Rows from block 5, named by matrix and row number. Each number is 128 + 32 x the weight over the matrix's rms, rounded and kept within 0 to 255. All counts start at 0. Numbers have three digits each.
# short0: shortcut pointwise conv, stride 2 (model.blocks.5.short.0.weight, 208x144x1), inputs 0-71
short0.26:191141157135121166127109086130131112114146059166194147138085076175179190131150129122139127125128142152134155137108144115141134100120146215104114149120110120109101157110175114124119156075117095147187172186108169167141
short0.27:054101138102112178126185134150088040151182064127081042098095142074096121153168113165147167108084121129060167121149165102148092132142120120107120171142179106134021113108130105123097108144151116147144100123114086162131
short0.28:156150071144110123105134031188126128105110066093082181141079141175106127156191146094162144106105209138122098194154104154117209151106155115134109126137157079164162135082117113193160083108119126112106103149064100112083
short0.29:139125155114086147175137087156116125097104089108116123123131157138127138069122129146153107153163083112203084119161128121139147141095128136195137117142128134103089118153153137111139158110137136099137116149159117133116
short0.30:155114075154153129135132099147146117099138102147139156168082094135136158155144163097149124157135101103115109140152105128099069047113152104028158166113228092158122156138108163048079047131134097115121106148151082135112
short0.31:093119083111087133169096092109150146127158036130218161132132154163195122084141142159148133143141165165184165158162112119081112069158152143119165131143122122138141156141157131134084099089144111077166069127127165129135
short0.32:102167110126126128105165117065071145059111085083129070123164187143162062093159100163086136177146087140115144124113128111108108174065102123126140121087142126095130207124179130110179069141182145131088125108156168106137
short0.33:153130118154083069147107193139083149146094138128119150147094187147072113146141166151122103130154134146095145114140144149113167111112159129100111182053160125113077130068079108112142106104143081133127125165143127129157
short0.34:125147122070184119102145121196091123130110134094098158173135128150141162220119055166156164110143083149126138120131200127083099082170107113133144120116130130122120112153169153141111134180129132114157153207168120138105
short0.35:093144198125103123169103089153148150135091117083136140192147118155117124115113123204086060120130112123121124104120146139123150132125105091043151158122179157151139167099094097135098155154179110160151109115102133172118
short0.36:158109127109109119146127059071166190126120108129112111123097158134108126158113087179163131163177131123080148110093101113118132129049141066126098086102133146112173156134094085154142136135148086165181130155158105085182
short0.37:115164200143171132115130107192124150203149136139164108103179079215118170108125238139100158118163199133153150154171112090105173175126091183116137091135086175140180186129196100183200162154142125070145129163153084113097
short0.38:107142171104075143125143181144104113170101188142185129146112132091094124091153102190132132175147097167182141127069159109109162128165161154113111126122086110124101097117195108105133128139073122148094119118137131088089
short0.39:123099089100145053164117108082130131084128200130205119160136101144120150069117142100121145093108145129117161085132160122175110163185123149219096055130118154141170109079177146065049172163118139142095155108113081176137
short0.40:124137125138113131155152098117120118129140131141131132112149183103142187102118063145112108143131109105139208134138097121133130105107156091055080080084125116130111104102148148093114130070117097113078111082101128113162
short0.41:120101136141105110085169073122184150104122059106159108160104034151101137086094151164160124093151173178138149104131163048052201100089134139159170061201102100165112078182041083116219104169121146069167172141164143175104
short0.42:133081153101129122130172068103123142118083040133095143105054140192138133113108093129189139117143091128164158176148111118108154136131189153087182152152127120130131131148086127093134144150109117166106107171148151125153
short0.43:169076117115080154095100128075099092151206130134160141136168146122091157112146141130124107093162110135096129137114151124108078111138126109101154109122104110118126152081168112125128131053126152097153125105100129110165
short0.44:152106146106115154107081165128150115114153104115116159089147135129133118133092081121109155129172108133132027111105092103139110119116148093111116115108134105164125151138074148163064113169129124117134128104117147156117
short0.45:136115149077165095163132127111157113142099119105150078148110092134116146120126090125138104115085072114067184094144142176105136132122060117107124151151132101091128162098127113092090090173145129172180141140097052130154
short0.46:146160146093134136108133148058157071156131132107077057132084053145078181064080109126166055134131109173188142149081156036166118096144101145102159133174134134106119136134203089117192149105130171115150131014181096094188
short0.47:115092148121110136107157110204135156188120143089135214107126090158103147158168091155146166154199053148094100088173186140147112062142163146111093107195097100058153166106144126117074211044156121097189172152103133204185
short0.48:174132160088104105103093098100125118151122102162091147107099127152124020093119167163144134083124147099203075165124118055100104150148111154161127155128100132168155149119168160182098148100107096112115119156171181097163
short0.49:123150165113141169162103060147125114110126058072076138177073097183130162101123098141122132112122125104087121131115107126062193071084153147159116145077149095105067132140101112106139111144136113106140112149156119120169
short0.50:144151124122163099077121157170095110146080140136094126090123128119168156100132094177145073223112077161109127090140133072114115134116080145081134115093091117056145126113149161111126172200127134115173120107108057098116
short0.51:138139179105071114110147099132125136071187130163104151085079112136133125128176112069068115161116127071135076126143152154166128148130136167133152056100146117096083148105136115128077111140114108174164094136120194165115
short0.52:138079139099137066124125226124192128186104154101194074128099119139107121169092086209062098134150119127245110148109082101073194106142147126116123097130124135141154061146156151071154169194112114150097184162145193195169
short0.53:084146116197113077141105146174147156168099062173074114086132131108125103089156157103159155135129107151122105138149145103124088095107175107103113139060129135101094049210129110116107093097054094131127091138157158107153
short0.54:136108212116142141086199228139118114169056167120070137096124111206168112156135091175062138154157109126160085141142175123166112119182150169132111140142063105112186130087120133198210159141109160086079173119144136085124
short0.55:104114208120148130176189119111135127125131165176164124161126086123099126123147116166175137131163089157157166093143150114096135115138130148133107137095166178127131103136141118113128106076153148110126118133145132151119
short0.56:139144158098149137122075052118142162083156089111141092100115157151111153141101144142190161106177151091098112191127135105122107098102149120068194114164140101084113127159116131147219051164135122140094083115103163104151
short0.57:097155158111082116179167098119094159102088124141118118132143146124128119126139139151170096117097079156138108093134147163109113160132110085132177153101117149124087103107101132137169130117183142170143135140126119121149
short0.58:115154193100230052137098167160135129104118107160160143104098103208111160146101081157125124126157156150145124106129143082146112117174140128079175150053118106133156171166143149112160160108085136125138132113171100090089
short0.59:100122127146141153109116134101130138086154110145123094174096078141171170135102134101132072116123095145111127157084125155134091140092168094117118141131177127138092084075104049103130126159119146172118164159115116119171
short0.60:107160114132189146153114129172173133099083177082075139138130128115140070112135099118106091082125117071165133113164094159119150126136152101108141115149137166044073124128108122129143105118113145084098136157142115153087
short0.61:177140095157130099161121169169120098139160166156140083121081157165113184088120109131111126143094145076160095160140091050096194109149116134212182152157165181125148132175167151133147138163197103117086177110138115106183
short0.62:035029138125130192155091178077109149161078174123164042186089109080093123101124145177132066133111112122118135124165163167090145102231131107170122120150075170067097140161119092022168124169144146167097124153096097126134
short0.63:125101159167108129119140086155105128117155094155094155125107158104130114128192107136131119079054132059110198131144104093167151116071145120126153164121159120082108104084121110129124110121107101147094140142135123129163
short0.64:145092158071173147164129163201113099118124150138090091152181108165100112126106126147126116100127126146193067183114158123109044091172176075083155146052113198117128109166126150145093110126139187162089190079165157113136
short0.65:104129074155104109105124090077135178144103119113096116089141144113130092097120127130123155104119147140076112140062102127159095112152157151094103123086105079139128091118108113147131133135103104104143144096127149091127
short0.66:100222135132124143134128107102162128105116137119113152163106123102158086145119091079117127124136078114063125109108140130115198094113121123103134101156140072105141096132109178174104135139124226136148071138125181125115
short0.67:127117129082144135116108107151124160082080120108089141181106126157124159101091135177106218179138051049100163092092135125117136115162117141125112102157142131136152120147133173149120148123137156129131119135131114146063
short0.68:153096187082104112127151182179094146126063162116168098085128105141167142125160083126086083145125099126164173101184150099109121123176151162180115122093094051075137136178142122091159162108154151141147109149101158139153
short0.69:124130108069136083100080151164083115172131129153129119138072119177133060143140135171115095132101101091114141106142180154134096151115168133095100201064115145147022134123155131090119139086154093082113158110172131114156
short0.70:136173115121144138125158126116126117082137102156107131142172137102168129170169149155137164159139088081176110139194147156059167144071158126159109132170104107103104094173091092174117079200120080217155127122096093093122
short0.71:083115119122122122109127112131081115097117083095067120095090114071174126129150145179129113131152105109106130108171124144107131164038136168139171118126134131138101095139067069155120118175098063174129139127161172129116
short0.72:094142113160130102179103065120130137105174103086134109125083109081115163090068203133157137179083124169150152136236152132063086077129138116144113151179093153126094160165086126127164074115086066232127116144128124149119
short0.73:113067124070158139161135071112137118125103139150169109154107155147149147129139097148123132161160121117091176109142173135104163117123111131117118149150115138153091166167161140159155110067121084103184139161156118118130
short0.74:146126108176138100166131110080097135111133118121077169090138159146127135144132144119120111144142089133085140145124122118112079176101166115128170148117121178109168170096128118176094097127148132174134092143151148088136
short0.75:190119056058145163120107174123142168164153147152156098150102101171073106117098081119079100150093140130087116130099133105098115132142117168144140129166102117154240066141135125099143168187106108045214102171127139161121
short0.76:109143115130169142107129104070146086110152083128081185125136149094138122144066105100105127123153123147091162116145109134075166109050121078147167143099204148120133139173048128123156081138103105154157107142105128068128
short0.77:093169100130129135167158186097137122133156119108190170129110139115094031162124113168096173144136106162061069149151106139134150134115163099127150130116157108132169147193152084142134129142187135116167167202156110115159
short0.78:122129093105154142137176216160089122122089168134107098127085089166148175107116117122119123154113164147117112140142136153088144073153096185094145119117144177098121087087190174122144140119152135093116201103101142156115
short0.79:117151143110134093141101092158148113134109124152123083128121131160126145161093133109138091130177070126114150104158152159150151143157167126089192133089153107151117086083135165113143144151163113091151106159138137143132
short0.80:069165061090102037121087133112099119077169127153110138187136178148110126087077106094080116139185173192127129103115140111168109152133090098128136168082105152213143177150176120100140176179219087080149180110092062108140
short0.81:108083084137147097147164123132112131107137123096170093101128106123122116149129104115138120136134091117127180091118132097185143123093105163166178101134108086114182122150172102146125144133153186126133139137165106127047
short0.82:076098147116152138132112194162122137149146136111255127101142129132132116141146129102119142141133175091192152120098131131227133093147112084120085134153129083168160074130118181146179111093121137099110094087121126171144
short0.83:161181203086147136116193117164137134102120067127062173138078114137127117162072121170143138121145118150173106139085137151163137084137142128085121131132145146140128155122068113117142144072079152104175179151134143098104
short0.84:114077123158129131133188086126124107124121062068089106168154094121141123099104133072162146074089175125109147128135138101106090150103113076095115102116122177082132070092100119168159131142144125144111124159103105141106
short0.85:152163046137044101121121113175134104099157134134105147127151168064115122192116185096189203106108179160127136118100170128091130132072104112095144158149135160151088112104083107149041135100121223036142163121092108106126
short0.86:151082175092180126133150132093137153171067168115125100135071088145083139101189094162129160100174087113140075080080115111161127110135100148198035193159116149132128064146148083098146215083134168149123144153110089129233
short0.87:126146102140141130164143079164146100090172086174110141123149135091106133124096184141138142133140149151125130153112107088127122168059115177122186110117134143123129143132077078157150094165114149162123089115167172066149
short0.88:062158137074193154112105148120101094133155177166145087100111143097145172066141180107101138157087110138190118113101175100171162102108126100145217119186105156129126144110201173094134169116099164155186155087139154161158
short0.89:241122098139150117127149136133128104122063052066110181138080163132097170173148158117158156174082128137095137172106126107085200104101164123134161158117121152161136139129098133107110109111122162142128145139130119138166
short0.90:148120189087174145131151187109128214102127153128125113192125157138127099105097153182168123108132081110192089111157252118104121075120144120054139141119100159139161227167050135090133189094083178147166112073181099146076
short0.91:143154192107131202117137146146131154197135151135175119134168064230122090075053152151125137146149134182125088075147138070178114081145139120196079070148147087191111151128108161170157148081188152099088123097124156086095
short0.92:145144159099149168097125194113179106118118156082184145127102161125090163173134168123105158141130102141073139124156160142116147171073074117109176128131199118153122080141123144075088143163140167131148123176080112109164
short0.93:184162165121095101102096106170173113156193140115126143152081144117124174174122101091186148201120104174053132152122149181156122135174063150037132107117161192139114133141117143128096180096171190117125162125098112146090
short0.94:179118198160145111127142240120102088234096214092129146063202156182129137062141066128091075132125147132169138093161167088152152064106147129160097120112162126119111148180159136084158122106082120096202089097131143133126
short0.95:121152131121086075146160086130105075135129152115126134116074107104108075119110112065152092128121140125149070105081102133074167090105142103125179143097112100100130139129101117131182174107129114180102068094113121124096
short0.96:162147116153183122133145112103170176100158148162072165064127172111145127096150102109181126137112116058069113119101155105114116155079106113145153150080093115180156125128084145169106092117136128125121099141111061094141
short0.97:158156117152145099220129122113148134125106122073157138107147092208146126175058113149078133156112122117158202158213130097116159107247192139117128147116112106116174062123146208135167184153122146104150068140164104095180
short0.98:147119097103131110104119128100120129153103142114099165072049080088097107176098123112161164103112164111121156117124086089167126142163120139090066150106095040107146059180165131160122144071112078142115098083100120105123
short0.99:065104170144119103157097050138148072083083112108122117150145154136167139125120127065102141131104117127110076184176127111086077146115120180112152167092103120181111115108063073172232082118155076160133141177137157138069
short0.100:080153160142180096124085102121102172135084104105123139144065132161096125142153147109150128120088078110147112125130117135173131128109134131127163135135182084109079042103105106122138154110077111139111097156109126124116
short0.101:113182155183117167150114081129174113112153072153088121076129125099129167152095077085101090124098101099077117128139137126178134140116134122120157111130125166139104075138082118149048084159147184124132116199083116147087
short0.102:124069103096096113137155099123145160082117012160099086146157104095157090185049100123122104105166127138083095127130116074112120137124132165150152159086144127087130128114058099107161118045045117137156010126165140169125
short0.103:146093178147124160162137100180133143105152096132092171124139104129122069106102129093103139126157177105167143177140127147064164095135142164118134079088137159129097177146084074146092073118136135181110082174085154133104
short0.104:152118137126110124127130064114151111048149130186135187080098170050154148151108159132085186111121144125108133084189139154102056106096130109148121173219146086074193164134126077117102109120111111104122144161123123098186
short0.105:084102162147079125125134102112152145073122115125127113156097135053127089154126103123118096142150119136129136129141157130152145143122135134078162157138111161125145089155127168097072100130124090088165052123154087107171
short0.106:169104112142102097062150040114116093111176029132177189136063089164134190136154106100114148104145162114071172112147129127129100139143123097120170142062124176151063123133091095163164122075072158157097166122152121180172
short0.107:095158182133176075106156099071110142107169110124129133119084110116123141124111154119134108145094111183108087121167179120108059091109077131080134124120170138117110117095124147114104055111175063080214106165142138129116
short0.108:110132145126135135065183097130135175073125125143082153135147135131158139139134102187143142150124138120130131109101084129113188104108116152188108092091136134132096146196077064127117101127106106126143118156118145165116
short0.109:129111104129048146070139107104115130107141069125163121133121117111123149139124079167184174130139150108095134142148151117103096082086146175136139094105115127130172151092115093149091169126123150132151102126117138127151
short0.110:145115150098133096193176162131134129087165199132150135084123157092124147109132162110128150165117151162111194188090103065190142125152151161177162170107118120067146131147098080151135127197159135121128073126147179087125
short0.111:095113147119088186139083104087129117061021134192130154158100138131143125151132129160167148121166102132129064152035163090150139143087137196134175103149150146089105190153065075086085128126116107157174207080132162166052
short0.112:116125111076117151083157111141093117122120099168102141119111110099076122078054094072121090137138091085094103150122150115109066099075184185135100151117162120140140175105056147104178100091127103172116096101150141128150
short0.113:135094065129085119126053131097106122144162163112154137074152120120097113131115134112105125122128092158129122131122116115117144088150147103123119101129087146111111138107150138116132105114123113111116096126118123126121
short0.114:109144130134177131139115149145127155088127094124137118162105126192143124117128120167167091151120096119127138098100099148135177063117141122181112204178136152130129084113153127117137133124086170150112100135126152143108
short0.115:133136121066065175082080181162103132106130143120128163087088141167107189142170106058130135137126151095190116134087126090104089113090132133101128091122111072119128112123133106071132147128114155146141169098135162106133
short0.116:139098116147132127149135127143099139159141131110123116112135107116122118133139130095104114165156120123122156141126154108121091115111145149115140141077122102120136117180108098119103169112136132127159125162138154105147
short0.117:121141165140085102178083143154132175148130131110150107126174162123118100052120084143110113154199093113058207167120163094079086123122110087097139174132145124145098180127066035147132062131133132112085112154093137149190
short0.118:120153059160085117179068158164092099121176091165117082132125105108084128072107151144125137089055139106119134171179105193132099126137087111064157174172090200156087113122060074122127084100078096172139092122095121185110
short0.119:111064102126165121167118102101125171137146134098197118121064084140138142083158097131122176061140047139115147104206171148127100115115170118128153140086120142130058093070120103047103112115064152095097116160084102135197
short0.120:108102194119079084150106139181106087150127172129087078185127140133120085094127159188143135096139177087183119157125164158181207116101127090138143117154139083095111155143182114134119185139065115119132176103077102093098
short0.121:146175130120077170131107081081148131160109105149155155132111110143129128091128166156139154120103122112158102115068100139131146107131120104094109084153142123090151122133099039110098162113147112119154100132116118114172
short0.122:132196106079116222097195068196158078176139040110114123162077208174096083147137124147107126145131110122087189125157161161132112102130126141186125116105131195111108095096056123167145110151126143073124069119196084102127
short0.123:158120134128139136156141135108161149133139062147145154130112103134136076132151132121112201150123150123146121142124127137070107112146191153149144120142089143180167198101151100145120138120147120116147075148131144077162
short0.124:152112127163151129110136095166141120103154064222086171148105177148151150146097192115147149122131150100104168141122112138081152116096132176130139130197090126115133107106041120154126062096100106196139086130113168131156
short0.125:167106113157126120162166091138195121118104074119138137103067129137170116127098113119155098132127120120107128154103111140138142086029131072152117124131154143100117151129097178152091122114181106070124141149131128154066
short0.126:172166112104149133112144121088139149112158154108184123126144107101121120089191070126115103082106127116154105126098129079088074107111130146056102089116120109091145091064232125109136179175138111067143160136116153124146
short0.127:087156157193140109153191075134149213102101155100150129170068177135122119136113181147199127188127131114186139080136145161103094135070080183170084211124164175125081084125095096161104110083089158142153111132144157181133
short0.128:134126130106152134119135176119103107157137172133208101101160083153092109124137123168095175114137137080148175121120147157127122118186174105133168104108171154112173030096176185077155131126102142136177168088116106124130
short0.129:127107129110106094132094090097138126109129149138108162116136118115162094140120140192128101200144086106127109187116130106114109130120163121083148094146107105125129119105152154164130166122098112143174151102128132085194
short0.130:109139146099142062144124138123152158133106055099141065129144139073121103110107136116112097116079164116151113100111113129130089180067120094152140113094101177132099140185124161131131123137168157099132115122101100092108
short0.131:101071087075201175111148102110180136132068112110120154110131114091085135083139107090125142150147153112136144121129096055158137183048120124133163122109094172203126168155130082116090110163116157083119140113119124122136
short0.132:143117064086110098138115129097133076077132109150138125091092080193128110100117137114108121133103147105193137118160138090103162076137152099129135114129123139140153098143099156107139148167138144161145131120105148111110
short0.133:135114165153111084189110156106149174197131186111118123092111119177200094119107183197055165131105092155134111132111108157132118180213054120157101092154073176093174108144148147108154148054109126143107115164098118208136
short0.134:171158165095138120114157163126144106152185160080160124137079179177138130111111109176086146138109150124171132153122157128108115141143082113097160076144171123160180087101167160115137212206123153089110134108081178098155
short0.135:118142119137129144140124061101094099130165066102085129163091176188103115068098129186171136127128181148079107091233096078179150124117111135130092087144158109124105149132095097157130068191117098091133108122149137122105
short0.136:068091141152124079186092124117168120093122077166061096201143060180104123138072125059145101138126179114179139129156100146063179141014134125140087136149149104112093133161072098025093054168163157064190122077137167099092
short0.137:096099155132113102101135097142143144113102145107133115119093127117080105109089122128114093129137082193133137091094157153155118144149098085133131116133141093134113143106073160119107115120152114103137186141150093108083
short0.138:105110191119122098139173090127146182093102126082112148145125146154136131147114135186159131129157090166116140096091141133100122149106163099155134151134121152151132127146171144086100172145126106173141150168142169147130
short0.139:134125174103126092025124144113085171138071095121172090141162120200130107055131135173108134148095175155151163098128138116126148160133145136130160180106110152178118105122144144108153175091146152134112171139132106130145
short0.140:148167126136166179095138054145134169068132104193110094147128161152129107179203125189160149159152098129095182153128134117134098129110076127172177127156107129114135134149079078139127104154143088183157195106189101121098
short0.141:118162096175166157094158179050154168116126147117093091168081129143124118102126171060179094152163109116104157096161109097082191202095083158104116126107073150170152151122071110052119087210143154113057123104128093143107
short0.142:124107089148124180194155099095096103089121076092094066135106134131062148192122098138130106150162141154131101178115103155080146141134129149111119085131124151091127149112064120131106076149106060122115125134203133105124
short0.143:118131093092145118095139129164137160102111092065055129161091082111144123127121115160148126134102140135100087102168083121079131076084128145156110128160175113064095138104083169124101079110150102127126149160150158135122
short0.144:122112084114088130219157092094152129127116065196162149103103130101145075028150161079118069104111130140108113151152111119140172103151197072136111110184091092145084133105092120053161111143112097139158121084121169157173
short0.145:139092064109130124067127075103121102136142078132125082078124099174062181138054131073147186134120161159123154097162106118068116112142112122131159046157147170121109127148113089148153060145080116168143104125177125167078
short0.146:147186099120163136106113078103134130139158127149174151076099126091134148098096203146098117147107173097152146188152127120130161087160138171163111128161141110136112184183108111099085104114068092060175169196151124172157
short0.147:148167156086118126136086050143144079098121100095215107079128132128150227102143153052124142171164067117116148152124153131144161128120123121156109113171117064121102131150113202087065167081113123091110117171122122112123
short0.148:130138182124182170152155196086113120179108142121114046170111107155099144147168146128193085070128105117159140178189131095099110140157186096080109147149112148106169110105130087130195114154091106125136170149155090114139
short0.149:107104076069136122116123118089049123121139116139136135100132142089133153148177131107144189131163087131078144151178118169098133138074157136127149099132111064121154144148090128119104119200124132153117086130155138164133
short0.150:156131116081130155125108128099111114162138192107155155086143126130090150147122130108143143167144124121121156120103149126107142106121122121116123154174101124105155138118121100120082140068112120138141114098132143078158
short0.151:105141102132145167127101109086109134125136075097133122114129146095159112085052115184075066132119085152076097129092123140096137112062115113166143117152183130077161092099123146142135154139076154157162116104082156158067
short0.152:162121174133163139083098131149145162124075098135158099117181115148138152094134121134163138122090091161138106172145150151189110085203147187088109143137134161170123125115205113109126211159156146185145157055154146108124
short0.153:164123107093159154113153223081115146155092195118202186090128141146080141114139149199115099143116085175153117145128091194152150085211155185160145126122079177072102157130171144123127152135098105095114180163139216166157
short0.154:068232112113093170194197157126117204125160120182068135197123126125155119160092139161151167154101126165130145120093078153068120173081136112133099123146133119131179113095067071099199112152102085142168166162072091147098
short0.155:137088167130159134131190145153122105087125130114137148144135178203149211065121146097109143186077125115127141120156164053146126107129124102133163183150154101057166124119123147088147166188178129118130166138129061146117
short0.156:112158096080168181115097087166116153134134115093116117092086188108114177127079131195113145123103207115137140144173109062121209138035182128153175109144160135141106144110109163145138094152131077136153093130121157124133
short0.157:138143127128171116081133220079140129133092103121130119093116130115148175133090130106104151143174118145114151066136115098105112050078083148146164178125151102077154164161071167109109116196154189086111133149101098174095
short0.158:116171075157178144164155182164134135142167193135116095135140135152111168145138128091125120206150073141066101101114131125131155120130125163105196182109129094133142175221145176109143149209149123111109134110092142153134
short0.159:113155130181099153155147139154147154093047118083143096113160102143131142122186112146128063144113094108120101061104149130073142139150114129138135104196146131158115130078154154102132132093133068122119094164139113162132
short0.160:170128146116079213078090120095095121180145182107167137117179141077126179121146112104128133096124080155110129192104099089137090095177133140113172076205112114085125178110082062098060114134159188129101073153097156131148
short0.161:153104141201179145186115094198141193160162073138159108191089199148147135087221139125104142109175187046117147164127164099112149122092207082125135141163152179137075095121047138113164052123159086142112101110127129195125
short0.162:129094082123112124093173073188202123093157056150211053140138122101070158131091116159140152140147141130101217101125155111103152109142184112112125094107092133157119130109053106119130087147138178177139146164103156129200
short0.163:088096174149112091183126100089163038087111079128113130180114137142179120098172149118067146139184145144142063129074129116092183127113144146150101096101144160099152142120101123104117115145152085151160037124174115115149
short0.164:133142192121101157086104139086158122109098149150230134146154093170086123165130110207115046091124096094136124092078182070135104145212152122134115127143100118106193112125183142116160172114129180160145127098208115124143
short0.165:109109134108144099113170090167160130101145128169163168101131128123084107134147160135106105114149075124122112151148166140129180158087115073121084159172100103104136147175100119064118106088141114135140094151130115123099
short0.166:167123082151099146174138074125152154096110161117131124096155143119084116136122117097120131102161204065098125167125111131137074107109201144050206098090147154195136167063149089190140125112103073117143046164229113190126
short0.167:124149137165160064156076126179156088080106083124150151133127157123123128127122120134142172048172165098057123117141138092167186144098102160105234095123129129158148134083068130126120070176144103142171122160167127098176
short0.168:166125125141106130148114215198168099137106148140112125116118230144106202178127110104127153150097070145109116117142105121128134082144053155092178099189154166144153162136180138092072083182193189212071133139034114141134
short0.169:097152125087203121092162103102132128152080165134156070088155161192136119142163148104137156167163146140154142104128112127095104143193134132105166174141085119152124083147152139102107094136126148173126152141108065141125
short0.170:120085115153141097112143101156205164117124099120092070112165151082123141092150139119158160120055161086155141148174190121083114115083130141159078133135142115141091114134138145085125117092159084125079144151118112092128
short0.171:131114126124167096135145157118115113146143190134151142143139170193100117134125105113106139168124144103137097141143146113146149191142128100147144183156122108141181073082168108118166117201121157102097112070140058119118
short0.172:101137088137147193169099114115131185165137116141092134120061154109141093141183133152140141127163082125098088154143144095110160157164116183183186099139123166129110185080106090079105088078114148106167108144151136109169
short0.173:137167114081053093092119099073127128096089078050135040069117085176147124160166081115150135158151052099105143136157129127107139074161104095071119104140143126125063106168162149080085199080103104115108127169149135073120
short0.174:088078152036167152133132176129123151181078099133157160158106139154108105124134176148093102141104131079165143142139189191167176131104128107095141174123176122078119055104130126107204125131160099115126108139143114120086
short0.175:169136130074139117104159122159118083095146094121081121135067168132113097107153162123124184099221128104135106131159099151143127080061168091169130177111144174125092186094114121132122129164195107156175109106121170134148
short0.176:096061139146116101077183187164123106114082199126138149105164147119111124100094139177120106100111108089216137090103140187164102140124085139149187096108070173117129112124114125157120171111162162067113124110103139126087
short0.177:143110095115128149142106060075126126122149103161145128107148120158119139126148115135110092081113148086114074168091125143072129097175150122069133139133142124085128112105133165135080120157147150138129090142108157126147
short0.178:123121053094157115141109159098143059093145150130122127076122112120141172126098073080134129184106139153096124100125116056152178151054113184128162190165109148136179109157111157108136144180156146100094156174103075092140
short0.179:130110146147052117097160177142105153129143085188138154143063105066186098162115175112132184159134155071136091148107103131078120129127184181153115121156125116131141113147134100130139140111144121155190136120126124120181
short0.180:127088151123089128167122104135146097175066180052188121093089130141100116172167118084152136194215109134063133121117132105093108139181115144152184147096118166137124133116175122102133177122141154143138120176113130167155
short0.181:125102167073085134144057238145085100133149154120111111127103156068164120085109137087119131133143107107144178092125102158123124145204085136177107197078097106096136107128148121041153124140108198133054111176100101160141
short0.182:164140071164122162174157103122142107153166052155167185145132090203065136104127174145127178105158172134163113191134181117129126133161165128145159114166136081082150109091161135140119145156049128195136114130114149061097
short0.183:170132159120107119072177131113144109035119070153134074124117118141113174164095157112119102155149189070106188117081108149089066186075134135113161130130089100071138104102069139167082144127115124117101111152113163146174
short0.184:099108126121145083107123135136154124126111128139151090092112132116099114158132115143125094103137129138138121103166126128093119098125092079096077152116122159082081127112118153102126169103146109112156155141113080145100
short0.185:077112181160139030121122146099103061139106200120124157142169104205114138158159167123093139158123162128218129140104164115184162108145160145118129189105143084171169159121183133152117255108108157125146155117150116149159
short0.186:104155188156089129156153143123134087107156146095071081122122164195149057084068145109175116095117143047101166199205133169074095130063119113156107074098119152149065091160036125177149101148138111106143160063130177136065
short0.187:138141102141137163103122162146078095085130040203180119129073196122072192131120087101156176112117185189118117145150140148076139129133123177193159159135131201161164139115052109231113076130099103171173080143106094114141
short0.188:113216121095126110108110062103140139074155095078114114141138136105151153124167153111152184108105199090152052131130147133107162134058136106143137173169102086096172194128085131054067078153146074186090132164144143157124
short0.189:129166072157167139170066151149079151073140036098109148127103096084157127093108142183098128111084096139127122184128113142152091185130078164125140127157167072139144177122078080141113067059154139155097136153116088120122
short0.190:156136071120132130084104116143116133087125058093092183141157171103178081138119085114091164167156126140160143158145123117102098157146161155167135134120096131108230167112080064182141096190204092107126093170149144086122
short0.191:111115160133169114139128138143095191125148185052163154147094142166114113094138147111105180224108131112167139116133131115152116055229144101155220108116128107150136174078175174162207237191205178110132183123179114124159
short0.192:104077132183077164163162151137140225097113108149184135111094165137144093186140166140106160159154115106098138154157149155101113110073157135117110173107184108088130143137090079093181082140163102174134138173049102134118
short0.193:113165188128129088117162128109142162069101066103128127166118141107108196146172132067148091162097147131107097123158155172138094119120141182044111109178138136054103127117109152131134054135137147150114127157117127142122
short0.194:087126064117145120189158158126148140141122102131105088154123175127119119118165060031112146143124055092162168083113105114111192112103169125159163133094090184154191137080107174093088112179156148174122124064139140169122
short0.195:078127141140131175111116208193137083127130127025129113124087114162079095137077173169144117119104142108180139139147130076162168081170136145154133110056126193066172034124115186104144123153159195118147196108118112190170
short0.196:123138133135122102182157132133102110084108106154135083129121178069134094133122174119128142136140134127181116104119154085090151135113096111107163121105109133100123102119143152080112192172195113166126183143121122086141
short0.197:224100191092151186150127112129167042087216109162073171065167111062072125185133096122160173167117199122124121203098117152080106109158172140099137073132113194114096088111133117177121123095105154122145094066095166090135
short0.198:113127126142144157135133101089083136121128131128154103168077111196132141155092124086114105130172104099145129139143143136122185121104089113122123154135114145072104112117134153052130121080144101144173184133159124136149
short0.199:095134068080175110100150185115154140061098154134184098095148164158147109035120125084039150156104103122132077102119136136103101124074156059176193192104113133096124114166112177059165175116127165075163135193144114120102
short0.200:179149162080161158069137091114208071094202055119215131119166126062151180148108128112058130109120152129111157117111132172162113130117138184145075168129154124096132077088083113216099120067138090070184185139101114078166
short0.201:101157157124158148144124136132128124125085123118109135165069093149088148125142099154131119109124092146105147088130148153150186137097100138148147132129125138155086076158103114136104114157137119102162122128101125122141
short0.202:104162135145140185149120068218117150087109083086112150166108150068190169199185183127187160172102164127139138121117110144111178160059156161158163154160093088115124095193140112106109143140133167173144180125099140129131
short0.203:126134124153165112107087143050096143160112112118134158079160198164167193113134185144141132151132106162094101186111150135128143128070131081133155140102135146099130132111126093148180109169134118187084127087119041099115